From a checkpoint of a small autoregressive pixel model.
Training: cautious_adamw at rate 0.0009, batches of 64.
Rows from block 4, named by matrix and row number. Rows with one number belong to one neuron. Each number is 200 + 30 x the weight over its row's rms, rounded and kept within 0 to 999. All counts start at 0. After the name is the row's rms in percent of the matrix's.
# fc1: MLP up (model.blocks.4.mlp.fc1.weight, 1024x256), inputs 203-231
# fc2: MLP down (model.blocks.4.mlp.fc2.weight, 256x1024, transposed), outputs 203-231
fc1.153,090,168,205,200,217,153,183,160,206,165,160,200,231,178,216,172,190,240,194,249,179,215,245,198,215,183,219,218,255,215
fc2.153,110,177,191,250,203,232,186,217,182,208,146,285,233,247,189,144,195,152,183,236,160,190,173,152,181,192,218,184,274,150
fc1.154,105,219,230,154,186,143,158,159,235,201,197,209,207,203,183,168,191,214,192,210,225,195,181,178,162,135,221,205,210,185
fc2.154,100,210,214,210,223,174,253,228,180,213,235,202,232,275,238,224,255,240,144,219,188,221,221,167,185,227,185,219,178,229
fc1.155,109,188,187,210,211,209,155,187,208,197,206,243,208,222,140,248,168,209,215,245,241,182,249,191,183,184,157,158,184,169
fc2.155,111,187,201,189,167,205,216,142,228,166,217,127,233,200,211,145,220,198,230,172,230,241,181,157,197,226,243,215,221,250
fc1.156,114,212,198,244,233,226,154,183,222,186,182,164,185,187,175,191,192,204,164,195,144,207,222,235,183,182,191,165,213,208
fc2.156,113,206,197,164,203,169,261,209,159,160,211,172,216,205,217,191,141,161,196,231,208,191,178,246,215,210,218,241,174,233
fc1.157,096,218,227,206,176,248,155,145,153,152,216,202,149,181,228,210,248,253,238,280,165,254,186,220,168,205,158,189,153,157
fc2.157,097,211,211,196,221,221,219,219,205,174,212,238,196,240,231,191,198,198,258,237,198,173,186,204,167,193,209,254,209,249
fc1.158,101,212,191,215,192,205,171,153,206,178,211,175,166,163,197,208,210,196,232,200,210,175,245,213,220,205,199,244,189,191
fc2.158,102,223,231,218,184,225,224,243,184,155,164,199,189,181,252,209,208,221,203,190,241,159,198,219,185,236,262,242,184,226
fc1.159,096,259,173,219,185,216,175,215,168,220,163,170,221,246,253,197,200,186,139,247,244,234,186,228,172,204,205,208,185,177
fc2.159,105,212,201,222,185,212,256,191,226,186,178,178,173,218,212,214,229,148,259,165,206,173,202,221,222,195,177,237,190,187
fc1.160,096,199,219,246,186,249,186,217,208,154,212,182,214,232,176,204,128,214,226,201,189,214,155,175,160,186,222,209,203,209
fc2.160,097,211,130,206,177,194,183,279,208,205,199,229,194,229,188,205,213,190,178,192,176,196,220,219,229,157,183,200,191,247
fc1.161,117,195,177,227,186,223,174,203,139,201,198,235,222,213,175,167,209,234,177,233,183,146,199,174,158,244,194,173,186,216
fc2.161,112,210,224,152,201,209,200,241,186,224,267,202,190,189,255,229,203,215,163,209,255,263,255,193,222,192,243,183,194,202
fc1.162,096,186,174,189,215,169,180,232,178,163,201,203,187,254,206,218,198,222,201,210,195,235,205,114,212,259,180,189,208,223
fc2.162,089,176,246,210,242,165,177,192,162,161,181,182,229,222,173,242,236,198,181,223,239,146,180,241,158,123,236,260,187,226
fc1.163,093,174,219,241,146,242,190,215,153,195,113,204,179,188,193,152,153,195,238,191,204,226,230,161,201,215,208,198,222,206
fc2.163,090,246,239,207,163,171,220,188,241,199,180,173,217,143,197,233,210,195,216,247,213,191,188,151,185,217,170,188,206,158
fc1.164,100,203,168,159,133,234,219,226,219,237,203,230,187,217,210,224,254,208,212,220,240,199,130,131,213,187,205,170,186,255
fc2.164,105,228,157,226,284,217,219,201,227,199,148,254,245,238,214,192,231,194,194,204,173,193,224,181,224,266,197,188,236,221
fc1.165,119,255,190,213,172,226,208,193,169,223,223,219,214,170,193,258,228,171,247,205,257,195,211,174,230,181,181,189,110,182
fc2.165,115,146,196,168,169,183,212,235,205,150,208,207,141,178,224,163,177,250,162,193,195,181,166,193,219,224,170,218,172,206
fc1.166,101,220,173,166,191,217,234,206,155,171,192,174,188,221,188,179,211,203,204,266,202,223,202,217,166,185,214,142,213,179
fc2.166,095,244,222,173,244,182,178,248,213,187,167,154,154,207,232,234,191,227,183,183,221,174,235,230,170,231,172,236,221,240
fc1.167,116,224,170,202,170,196,193,225,244,143,198,235,227,166,182,229,195,202,218,236,216,122,166,140,210,203,169,136,155,171
fc2.167,112,194,216,194,211,137,203,178,172,240,174,179,219,274,181,187,215,224,175,190,169,208,200,183,225,179,248,203,217,231
fc1.168,098,211,218,169,224,212,195,238,216,188,196,222,190,172,173,243,220,238,190,185,216,156,205,121,164,247,187,169,165,217
fc2.168,108,208,170,232,177,263,237,214,266,202,202,207,170,183,182,213,173,274,226,202,197,231,193,195,150,164,219,172,179,223
fc1.169,101,221,167,234,200,218,212,162,184,199,221,249,215,216,176,235,187,219,239,225,198,203,217,152,214,190,178,204,127,252
fc2.169,105,233,206,135,223,212,190,201,233,277,188,264,203,213,198,205,241,197,157,221,209,227,165,207,230,191,241,211,231,212
fc1.170,102,222,180,227,240,177,193,200,197,188,233,220,182,158,251,177,235,270,175,175,229,168,189,157,193,224,188,218,192,231
fc2.170,105,222,213,210,238,171,202,206,252,238,174,188,189,212,205,210,155,199,212,157,161,242,172,223,185,215,231,164,222,220
fc1.171,094,219,201,207,223,214,194,192,216,203,189,204,180,204,121,143,253,201,227,229,250,196,189,122,197,218,187,164,207,229
fc2.171,096,169,218,209,241,211,188,195,206,232,236,227,190,234,206,233,224,258,177,207,125,150,225,179,173,196,200,183,204,191
fc1.172,105,214,136,205,206,223,137,193,251,167,207,218,217,230,219,268,197,194,217,208,190,209,182,146,211,152,189,187,158,146
fc2.172,094,152,198,204,143,186,208,183,200,222,202,232,195,167,241,196,206,249,219,200,183,201,185,152,125,191,210,170,216,265
fc1.173,104,210,115,226,250,206,195,157,204,176,170,226,171,215,202,167,237,210,286,217,140,194,219,131,206,189,184,219,185,254
fc2.173,109,241,159,160,182,200,211,234,200,185,205,267,165,186,193,206,228,257,242,200,272,207,208,240,201,230,209,171,152,242
fc1.174,107,249,156,212,178,220,225,224,188,193,188,210,153,253,208,210,167,209,223,215,210,215,111,133,153,200,179,206,214,214
fc2.174,109,172,220,185,203,219,185,244,218,188,194,244,221,227,253,183,228,275,162,221,204,190,203,268,203,203,196,265,198,218
fc1.175,098,225,190,201,199,175,207,181,204,239,212,186,181,251,154,197,248,229,240,249,238,253,221,214,203,196,214,182,163,203
fc2.175,107,178,120,155,264,237,246,195,217,237,230,259,180,216,197,200,182,255,268,199,188,181,148,209,196,212,206,170,245,195
fc1.176,105,195,117,196,175,145,169,159,184,214,203,219,172,164,163,144,151,206,205,171,218,195,181,240,265,233,224,209,212,162
fc2.176,105,235,189,201,217,180,174,183,238,205,255,207,167,222,191,203,166,222,185,214,165,185,185,226,175,163,198,191,165,221
fc1.177,087,244,143,190,152,179,181,230,212,189,158,182,179,204,208,191,224,223,178,241,218,223,162,167,208,222,164,208,239,189
fc2.177,091,182,163,183,198,215,251,174,181,270,201,205,233,160,202,154,225,204,258,172,181,181,216,169,183,167,211,231,154,209
fc1.178,098,226,165,207,166,178,189,181,179,188,170,173,217,230,143,194,221,202,230,228,212,201,119,165,235,150,195,190,208,237
fc2.178,095,252,234,220,155,206,211,197,211,184,223,126,162,167,222,182,180,169,235,213,215,162,230,162,172,183,265,155,187,167
fc1.179,090,205,169,186,230,282,214,254,267,172,170,194,192,234,188,186,167,252,220,164,219,216,196,178,233,171,185,183,208,198
fc2.179,095,142,261,252,233,188,200,223,197,222,157,212,190,224,195,180,176,207,169,201,198,217,200,199,159,175,203,174,240,199
fc1.180,085,229,201,177,182,206,197,247,227,164,234,205,190,204,193,212,192,201,196,172,257,187,244,187,179,205,190,209,250,248
fc2.180,082,161,198,162,231,232,173,207,191,227,182,180,224,196,242,179,268,164,220,190,182,203,204,178,224,205,198,215,187,181
fc1.181,108,225,224,173,229,221,197,196,186,189,225,166,183,195,202,218,198,247,184,178,226,193,208,168,186,205,224,212,233,212
fc2.181,104,159,196,223,253,162,265,227,194,186,211,276,182,187,181,190,217,266,238,199,166,241,199,215,200,141,227,218,178,224
fc1.182,097,194,196,209,141,160,262,204,213,205,170,256,231,140,202,194,150,230,227,273,219,224,184,135,236,180,219,163,173,199
fc2.182,107,216,214,244,258,223,226,175,219,164,208,154,203,241,270,188,206,191,195,194,147,152,182,198,222,213,264,202,244,234
fc1.183,101,193,175,210,181,175,181,143,267,206,192,198,190,261,238,220,242,233,193,172,213,208,213,235,201,179,149,158,218,242
fc2.183,095,181,225,258,216,177,217,215,239,179,222,153,158,170,184,206,169,224,202,137,231,184,186,191,206,163,202,206,205,138
fc1.184,096,223,202,197,179,169,174,169,195,235,227,227,220,183,215,201,209,234,256,185,212,247,171,221,186,219,142,204,204,189
fc2.184,098,216,206,232,157,171,189,180,192,178,241,224,150,245,213,251,230,240,190,221,182,227,189,224,153,174,161,201,230,158
fc1.185,104,227,217,191,210,147,212,248,178,154,173,154,178,188,205,222,207,213,219,260,204,204,228,226,178,242,220,213,246,180
fc2.185,095,207,223,194,239,205,151,214,207,169,166,265,235,224,146,188,220,216,182,236,178,147,266,174,215,230,185,123,134,206
fc1.186,107,162,176,265,184,195,206,177,217,176,217,155,186,202,197,233,199,178,211,269,131,229,199,183,165,228,193,167,172,235
fc2.186,105,172,121,165,215,201,246,225,207,213,195,160,194,161,199,220,144,211,207,196,257,201,236,261,183,142,215,166,207,236
fc1.187,096,179,159,197,262,155,212,232,220,180,168,246,207,213,207,193,202,176,198,224,211,159,222,229,196,186,170,218,218,152
fc2.187,092,203,200,199,230,207,180,233,182,210,164,181,179,221,168,214,228,213,235,179,205,240,225,181,255,223,225,201,183,216
fc1.188,096,243,199,178,169,223,202,177,211,225,210,218,189,207,219,248,207,179,177,169,255,192,227,179,226,251,143,189,223,182
fc2.188,097,157,215,227,213,190,191,283,194,213,219,161,201,173,197,203,206,217,206,205,184,201,193,191,230,226,173,208,190,208
fc1.189,097,255,133,179,207,211,190,157,201,221,171,231,188,223,153,235,180,234,218,210,166,209,213,222,247,187,171,171,196,200
fc2.189,102,196,195,230,215,174,203,225,203,199,214,176,225,258,247,229,179,248,153,190,223,217,186,185,196,150,179,165,231,196
fc1.190,097,171,212,214,180,220,210,187,168,199,145,183,224,219,173,209,213,169,219,224,145,187,215,263,229,212,186,235,208,236
fc2.190,091,191,193,190,244,190,171,191,208,206,226,260,172,217,220,173,214,215,182,191,199,231,163,177,196,205,212,154,180,207
fc1.191,106,182,231,171,214,132,219,223,151,183,173,183,199,223,228,209,247,212,186,215,171,136,188,168,205,240,174,239,210,213
fc2.191,099,192,160,194,256,218,149,161,200,194,218,234,169,171,185,189,190,217,202,188,194,221,199,243,232,198,221,180,206,169
fc1.192,104,180,185,241,187,175,202,192,150,231,203,186,230,254,204,167,222,216,227,193,254,234,173,194,154,212,185,178,192,206
fc2.192,100,211,201,157,207,181,157,236,202,184,224,179,199,187,178,189,193,197,220,208,220,220,164,163,197,224,241,205,226,178
fc1.193,118,196,204,204,233,173,211,167,230,220,187,216,193,179,220,194,215,220,207,200,191,219,282,161,194,182,172,226,164,235
fc2.193,118,236,236,210,198,215,249,233,226,213,233,191,201,184,171,247,172,210,244,162,237,188,151,242,223,202,192,220,194,227
fc1.194,093,187,170,172,218,231,167,188,189,162,226,225,188,206,131,212,144,197,241,219,240,197,207,186,199,223,196,180,215,198
fc2.194,084,232,137,233,193,196,230,121,226,162,195,191,207,169,190,148,207,127,230,189,227,150,166,212,192,165,155,196,168,185
fc1.195,093,218,180,184,153,177,188,177,230,167,232,151,239,190,181,186,201,243,183,243,187,153,160,206,147,237,190,165,159,259
fc2.195,095,185,202,195,215,149,270,175,206,190,222,178,172,165,228,186,176,235,198,230,146,241,217,166,185,213,210,189,237,211
fc1.196,096,238,209,247,193,185,212,197,202,188,217,117,201,173,197,180,202,173,183,256,201,221,207,193,143,170,204,157,174,163
fc2.196,083,258,189,223,236,193,154,213,191,166,245,190,236,168,211,129,214,164,168,207,256,185,190,231,175,239,211,201,227,168
fc1.197,105,203,219,234,201,259,160,178,173,217,195,269,223,229,230,242,202,204,226,225,191,223,195,160,183,148,193,217,232,148
fc2.197,107,208,245,173,187,141,159,168,227,209,169,156,175,203,187,185,152,228,197,174,187,215,242,250,252,190,173,210,176,216
fc1.198,112,253,187,146,189,169,156,168,238,208,217,190,217,194,172,206,212,242,230,184,231,259,220,183,201,201,186,190,185,221
fc2.198,123,225,200,170,194,185,206,258,116,197,192,163,173,181,197,205,144,200,254,262,240,230,189,131,167,243,175,227,169,194
fc1.199,097,182,185,180,182,156,213,172,227,187,238,178,175,182,150,254,192,249,212,228,197,227,200,168,250,199,198,208,153,164
fc2.199,102,236,138,204,167,227,213,192,228,189,204,198,195,221,241,226,229,249,200,219,139,121,199,231,175,230,208,196,261,266
fc1.200,098,220,186,235,221,221,192,209,220,187,215,228,206,202,163,203,205,227,210,192,212,188,207,173,218,136,169,197,126,191
fc2.200,110,166,197,219,234,244,237,189,222,230,202,220,175,220,157,158,218,242,211,206,165,161,206,194,205,238,195,167,164,188
fc1.201,097,205,192,202,190,202,166,176,184,169,256,204,246,175,185,249,199,201,237,204,196,205,260,191,234,193,180,178,149,242
fc2.201,102,202,186,191,165,228,174,205,263,195,183,240,199,181,210,211,218,258,219,185,214,209,169,204,199,212,213,203,203,212
fc1.202,101,202,217,179,158,255,169,145,228,202,216,220,161,169,164,262,222,203,184,199,207,205,202,181,199,122,159,230,228,227
fc2.202,102,170,154,235,196,180,182,181,214,238,160,214,195,196,188,210,195,179,231,217,229,215,212,181,218,162,206,189,213,178
fc1.203,080,217,177,202,211,165,221,247,168,157,197,223,189,175,179,150,192,188,193,164,242,180,195,145,184,167,248,231,197,176
fc2.203,077,178,186,212,212,185,165,205,233,252,252,192,236,174,226,191,211,178,187,173,178,218,223,252,248,219,197,203,179,201
fc1.204,097,186,190,195,170,158,175,184,234,215,199,215,217,177,203,203,153,227,190,217,186,197,222,151,196,253,176,163,193,196
fc2.204,097,181,284,236,159,205,197,244,173,216,173,240,208,166,185,174,220,213,202,232,218,192,221,181,167,186,224,215,173,174
fc1.205,100,163,155,261,272,189,210,202,177,146,222,215,198,207,185,181,183,206,211,201,247,150,191,156,163,178,190,136,207,216
fc2.205,089,204,181,210,202,258,218,180,204,218,202,244,157,246,212,202,221,218,226,224,177,221,134,252,214,205,156,247,195,168
fc1.206,093,173,185,139,135,171,220,201,194,208,165,208,201,206,187,201,182,164,161,218,219,179,248,136,197,210,200,205,164,195
fc2.206,091,149,274,221,201,190,193,263,175,201,165,227,228,246,186,196,187,200,194,259,235,161,231,293,257,164,209,219,234,259
fc1.207,103,230,154,159,196,245,198,190,242,178,168,280,189,251,146,192,197,198,200,168,242,212,176,212,177,134,195,219,197,153
fc2.207,096,233,200,178,190,195,186,199,174,221,254,145,188,163,197,212,245,221,228,252,159,204,180,171,207,222,241,209,174,205
fc1.208,105,172,196,211,202,161,230,121,223,205,202,249,185,189,197,195,193,244,241,256,228,177,238,185,200,240,184,150,165,235
fc2.208,117,184,205,227,242,246,242,240,187,222,235,210,184,241,187,180,246,218,193,210,116,160,155,205,221,191,187,176,213,253
fc1.209,101,232,203,177,170,196,214,169,212,199,169,171,170,182,167,209,198,250,240,262,216,247,206,182,168,177,166,201,201,185
fc2.209,105,187,163,182,250,168,160,179,202,185,189,263,186,199,215,193,214,241,231,212,188,187,155,205,180,198,199,164,216,193
fc1.210,097,194,179,188,180,225,172,155,223,208,203,171,195,205,179,172,165,166,164,224,195,198,208,186,214,197,193,179,146,195
fc2.210,106,233,210,132,198,196,212,227,223,216,241,163,205,203,181,195,211,224,223,228,245,241,193,235,226,154,200,189,189,164
fc1.211,114,232,175,140,199,285,224,187,181,178,215,229,222,207,155,205,195,199,233,210,166,217,210,193,151,201,244,189,186,173
fc2.211,110,189,224,230,167,141,142,165,136,139,202,167,205,202,230,224,198,187,235,195,235,221,252,212,206,203,166,223,194,221
fc1.212,093,174,186,262,235,228,136,184,177,149,209,216,211,249,153,171,219,179,191,199,216,208,183,191,200,168,190,181,181,227
fc2.212,094,177,194,159,209,174,178,205,218,193,250,170,154,220,127,203,145,245,207,186,165,173,201,236,236,150,224,167,223,213
fc1.213,100,230,212,210,155,203,182,220,181,195,155,207,183,217,216,187,237,229,203,248,235,224,171,204,226,236,199,151,167,213
fc2.213,098,187,223,181,228,276,226,216,201,226,188,228,220,185,218,153,190,200,232,197,201,228,149,250,182,177,254,202,219,138
fc1.214,095,234,144,225,249,144,175,241,189,157,206,247,181,109,160,146,221,194,251,201,194,212,258,194,239,228,172,226,180,141
fc2.214,087,203,247,244,204,219,221,147,259,190,169,200,168,249,209,219,170,209,188,216,247,197,150,218,210,212,210,203,185,259
fc1.215,097,241,202,223,167,255,227,191,202,179,204,229,173,257,188,168,157,218,184,163,221,246,130,208,189,237,190,169,232,208
fc2.215,104,213,206,210,209,203,152,256,188,255,185,144,250,193,220,229,181,216,213,226,246,172,209,237,189,140,186,271,239,234
fc1.216,099,225,171,250,163,205,171,223,202,175,191,146,206,182,189,167,162,223,197,238,190,173,161,170,160,232,211,228,257,200
fc2.216,102,190,190,190,201,142,211,194,171,177,227,230,193,200,198,233,228,228,186,216,185,251,200,140,170,171,190,189,157,247
fc1.217,101,241,221,213,179,191,123,176,200,179,204,217,186,185,164,250,186,196,222,202,210,212,178,212,241,193,197,213,161,150
fc2.217,098,182,197,238,180,196,203,215,176,227,154,234,238,235,241,245,220,205,212,143,170,237,225,226,132,154,175,221,178,151
fc1.218,105,239,177,242,199,179,227,208,167,233,203,243,171,231,243,159,182,209,162,213,213,204,170,233,148,204,217,202,170,190
fc2.218,105,274,154,212,239,169,241,197,188,224,265,211,178,165,177,169,257,241,204,237,202,196,227,188,166,193,188,197,153,246
fc1.219,091,185,144,183,215,191,175,193,217,138,210,187,205,197,156,203,152,209,184,270,197,250,213,172,207,251,244,212,147,215
fc2.219,098,221,179,180,156,238,178,195,195,227,194,245,181,232,165,188,201,221,219,185,256,178,184,221,164,118,168,166,176,186
fc1.220,087,172,169,165,247,178,176,197,174,173,205,220,210,193,221,214,216,196,235,186,255,249,234,156,181,202,208,195,187,206
fc2.220,085,221,249,255,201,210,197,221,233,185,208,181,232,218,220,201,158,163,203,174,179,197,201,188,216,193,232,165,201,202
fc1.221,114,207,212,171,143,176,193,177,181,150,219,144,201,186,175,301,204,202,262,224,204,224,235,227,183,206,218,182,154,172
fc2.221,109,149,219,208,181,202,184,198,202,220,183,208,195,214,181,239,200,241,189,172,230,211,256,212,198,178,156,190,182,214
fc1.222,095,195,155,169,233,184,194,185,173,153,224,187,234,238,186,212,223,193,230,197,132,213,182,156,168,223,220,218,217,189
fc2.222,086,150,234,184,202,206,179,178,197,232,194,225,171,211,247,163,204,138,247,234,198,204,167,223,200,186,180,210,211,276
fc1.223,096,209,155,210,188,187,181,190,162,173,243,258,192,144,164,249,217,189,258,213,201,213,168,142,198,233,227,171,195,240
fc2.223,103,181,233,205,206,170,182,174,207,165,239,181,209,194,273,186,191,246,199,212,139,231,229,245,177,224,204,171,155,177
fc1.224,091,205,134,201,187,192,169,187,177,219,176,134,154,229,236,220,162,201,205,226,227,254,223,184,177,189,174,248,168,255
fc2.224,099,227,237,239,231,220,162,239,174,178,193,172,237,205,181,221,185,207,179,119,196,200,179,243,168,209,188,175,166,152
fc1.225,107,169,206,228,226,229,183,199,226,181,227,215,209,226,209,193,185,197,239,194,203,213,230,167,230,124,213,194,208,164
fc2.225,105,166,198,198,155,155,221,203,165,188,201,224,198,202,218,243,203,194,197,220,189,192,158,246,202,242,243,220,237,253
fc1.226,090,194,168,176,191,161,147,200,220,163,179,200,200,265,207,237,186,234,244,197,180,249,215,204,174,197,190,224,153,217
fc2.226,086,207,199,203,206,133,213,184,202,229,191,200,232,169,161,178,228,184,208,154,239,168,243,220,177,172,172,278,170,173
fc1.227,092,212,186,151,213,171,157,186,232,206,221,186,154,230,146,196,172,191,164,232,280,207,178,145,229,208,118,208,211,181
fc2.227,094,219,124,219,175,194,214,193,218,177,253,231,209,169,273,201,174,223,230,205,180,212,230,209,169,232,216,221,227,201
fc1.228,106,220,169,199,203,206,201,185,229,190,225,195,210,221,187,248,243,193,201,249,226,165,224,164,131,191,122,182,177,175
fc2.228,105,147,239,255,227,212,206,216,210,178,144,240,216,226,242,220,152,215,223,231,231,220,225,195,222,223,210,175,250,198
fc1.229,097,204,172,186,226,168,201,224,251,169,202,206,166,193,187,231,183,172,226,159,197,191,161,122,246,211,173,205,229,153
fc2.229,086,184,193,216,183,217,168,176,191,195,181,213,258,166,222,219,174,143,212,163,203,239,244,273,208,204,223,247,163,205
fc1.230,107,192,225,225,208,207,162,193,202,169,191,167,173,239,190,211,144,198,153,219,182,202,175,167,159,220,210,198,205,190
fc2.230,110,169,191,244,171,230,187,230,207,181,239,260,228,193,200,158,216,169,243,179,200,242,215,245,234,174,213,195,234,177
fc1.231,101,190,197,235,165,232,203,194,215,197,229,222,152,201,152,245,207,221,206,233,210,257,231,184,190,204,181,226,183,273
fc2.231,100,219,219,165,248,206,168,199,220,237,163,191,222,200,198,157,278,228,212,177,180,238,145,171,203,220,188,213,201,185
fc1.232,106,174,174,264,217,228,200,188,191,180,156,200,212,222,132,165,190,214,194,179,189,198,186,163,205,253,143,221,188,206
fc2.232,100,162,219,190,247,148,179,172,166,171,162,233,246,173,203,205,180,196,212,179,235,220,194,212,199,224,219,221,202,213
fc1.233,094,189,212,208,194,161,217,177,258,163,147,179,172,237,216,202,213,191,197,215,174,217,207,182,230,186,192,137,207,168
fc2.233,101,228,191,183,235,152,242,169,246,171,186,216,188,226,207,189,200,193,215,192,199,164,239,259,224,171,210,148,188,188
fc1.234,105,210,166,187,174,193,238,167,179,196,171,188,179,174,245,189,221,215,204,223,228,219,200,226,237,183,139,242,121,193
fc2.234,098,200,233,183,212,221,190,228,209,198,163,181,178,199,179,180,218,185,212,184,250,201,218,265,192,224,198,171,181,187
fc1.235,111,172,194,209,170,235,191,173,249,206,246,261,168,231,234,191,189,252,206,231,222,223,200,177,207,134,245,142,199,198
fc2.235,114,156,209,218,201,209,228,223,217,257,231,195,206,223,234,216,192,223,223,263,247,208,241,249,203,198,250,225,186,235
fc1.236,086,163,230,208,207,163,218,169,151,160,214,175,254,240,245,222,190,160,167,227,193,230,196,233,203,237,197,198,177,223
fc2.236,083,155,179,251,206,251,203,156,242,168,223,221,174,232,209,193,163,136,208,149,166,240,176,179,198,158,191,213,175,183
fc1.237,084,210,212,163,203,230,192,206,191,165,199,227,232,129,179,198,140,201,199,211,241,234,239,148,239,233,229,218,205,198
fc2.237,083,186,197,150,159,149,203,214,181,184,231,186,215,199,215,163,226,149,185,198,281,169,146,173,156,224,173,245,240,215
fc1.238,105,199,167,116,133,161,190,201,176,164,193,264,192,203,181,174,217,223,211,211,236,227,180,169,195,195,149,214,231,251
fc2.238,101,154,185,200,246,158,193,208,180,170,197,224,237,186,234,209,183,199,211,234,241,264,217,215,195,195,228,169,211,227
fc1.239,097,188,191,192,185,216,154,174,210,219,219,212,252,186,189,115,184,197,222,241,218,160,251,239,140,224,150,210,203,279
fc2.239,084,185,148,224,172,226,220,206,185,154,216,197,229,185,226,224,183,199,210,162,219,248,244,140,220,219,179,203,166,264
fc1.240,108,174,212,200,114,206,177,193,211,183,138,195,212,270,208,232,171,191,154,192,230,183,181,241,210,231,164,213,214,141
fc2.240,093,205,165,205,215,175,232,178,213,143,216,226,171,187,162,222,201,127,241,219,209,204,177,176,200,165,222,123,236,207
fc1.241,087,228,194,192,197,213,149,135,197,207,181,218,236,223,208,240,165,172,186,227,222,214,235,211,235,185,99,193,200,244
fc2.241,086,197,217,176,162,232,178,228,208,168,199,150,195,141,238,216,202,147,161,203,207,212,149,172,224,269,175,194,204,134
fc1.242,108,169,185,228,168,184,172,166,197,191,178,148,223,228,182,181,196,199,186,264,229,163,247,179,207,205,163,213,204,193
fc2.242,103,138,219,192,238,177,179,163,206,203,159,231,221,220,208,171,200,211,230,190,228,241,210,200,190,228,158,154,254,248
fc1.243,102,235,226,180,188,151,210,195,210,173,237,253,248,246,154,205,253,199,180,248,207,163,201,192,183,235,196,188,245,155
fc2.243,098,231,228,203,223,227,181,231,165,168,187,259,173,220,200,226,223,202,195,254,249,256,266,213,262,240,191,172,147,218
fc1.244,098,209,165,212,206,223,145,241,184,196,237,218,224,205,150,168,274,237,230,196,157,163,182,199,239,231,206,191,234,241
fc2.244,099,244,176,216,165,199,228,221,202,196,213,173,221,199,176,246,237,226,192,191,228,223,247,217,159,172,207,191,174,133
fc1.245,084,236,222,205,156,202,187,234,199,166,180,164,176,197,191,168,197,317,202,174,192,189,151,216,158,154,217,175,255,221
fc2.245,097,220,233,155,176,142,149,196,217,175,197,222,217,181,210,201,207,204,221,179,225,250,216,182,142,152,230,149,219,169
fc1.246,097,213,215,231,241,135,185,196,220,150,247,198,272,244,166,237,216,227,199,225,172,181,248,175,205,237,117,166,172,260
fc2.246,092,174,231,223,172,212,145,201,190,225,183,229,222,190,197,176,184,183,150,225,251,215,240,209,232,203,221,213,173,222
fc1.247,107,241,228,199,165,228,192,207,195,199,178,223,261,251,206,190,197,209,164,205,187,187,178,220,167,240,228,199,245,211
fc2.247,115,146,195,163,187,181,223,202,178,194,226,190,183,190,244,189,264,225,213,194,207,146,241,217,199,237,170,193,221,214
fc1.248,100,233,161,219,185,144,213,224,188,155,240,157,248,189,173,226,146,209,216,211,162,230,169,187,194,233,200,202,188,193
fc2.248,103,212,180,231,206,227,209,203,197,206,186,247,184,180,193,176,174,168,176,221,194,166,243,172,211,238,191,174,183,220
fc1.249,076,223,211,186,193,168,251,208,149,178,188,173,193,238,228,160,180,134,224,206,234,203,170,168,236,203,232,235,193,152
fc2.249,077,220,138,174,226,250,242,189,194,216,236,184,170,200,251,161,217,103,234,179,243,234,202,219,222,231,189,186,185,195
fc1.250,109,220,173,177,192,181,192,190,208,148,204,187,230,222,182,236,186,198,163,238,183,228,237,197,191,202,111,200,162,225
fc2.250,097,168,196,180,212,215,168,183,155,224,206,186,172,153,179,235,158,180,184,236,199,179,200,157,208,243,218,220,193,176
fc1.251,100,188,136,219,215,191,232,183,189,206,222,239,191,236,192,223,217,184,195,229,190,165,178,176,203,231,186,212,218,218
fc2.251,112,228,189,146,219,147,196,225,225,211,233,179,192,145,194,180,184,259,165,197,177,214,191,214,219,218,204,191,200,183
fc1.252,084,243,170,210,214,147,181,227,182,198,201,204,219,223,239,166,154,247,182,226,205,236,230,180,178,186,177,207,188,201
fc2.252,087,236,225,174,159,214,161,139,210,208,181,214,227,214,180,225,233,193,175,179,279,163,210,264,206,155,178,196,193,151
fc1.253,085,171,242,214,214,160,167,192,179,153,158,226,205,146,239,225,191,244,168,182,156,211,186,204,209,226,215,213,224,137
fc2.253,083,235,231,211,195,231,174,137,190,181,142,175,182,267,204,173,207,218,208,262,170,183,166,174,175,192,166,156,242,182
fc1.254,118,243,166,185,218,172,179,198,252,158,151,147,187,192,143,251,238,220,181,266,143,156,219,182,205,208,173,206,209,202
fc2.254,112,173,185,181,203,167,161,257,164,205,180,186,186,190,192,216,239,189,193,227,238,179,186,186,223,133,184,217,182,188
fc1.255,108,236,204,200,224,257,191,206,191,187,213,162,228,221,218,248,205,233,199,238,185,197,234,215,160,200,165,170,166,158
fc2.255,111,166,157,244,166,211,157,153,278,173,234,263,233,177,205,240,205,243,208,162,162,211,169,170,161,188,186,192,228,227
fc1.256,098,190,173,156,176,155,196,169,244,204,128,167,185,216,205,163,157,171,251,211,195,181,198,187,187,192,165,213,204,160
fc2.256,102,162,148,178,229,169,242,222,215,154,219,161,181,205,173,197,187,226,174,183,137,209,212,174,245,198,231,113,182,203
fc1.257,097,172,179,219,205,171,247,246,151,159,233,211,221,264,222,217,168,205,232,213,193,168,156,225,247,221,193,220,202,228
fc2.257,097,189,219,179,224,177,215,147,243,188,148,225,187,182,227,271,247,213,186,236,238,186,251,188,204,191,182,252,205,210
fc1.258,077,205,183,160,183,177,201,192,199,193,217,203,191,218,183,205,270,170,139,283,180,182,176,194,165,211,202,230,163,272
fc2.258,079,223,169,132,202,210,242,170,225,205,247,152,151,170,194,207,179,201,170,232,154,220,161,161,261,247,192,211,165,159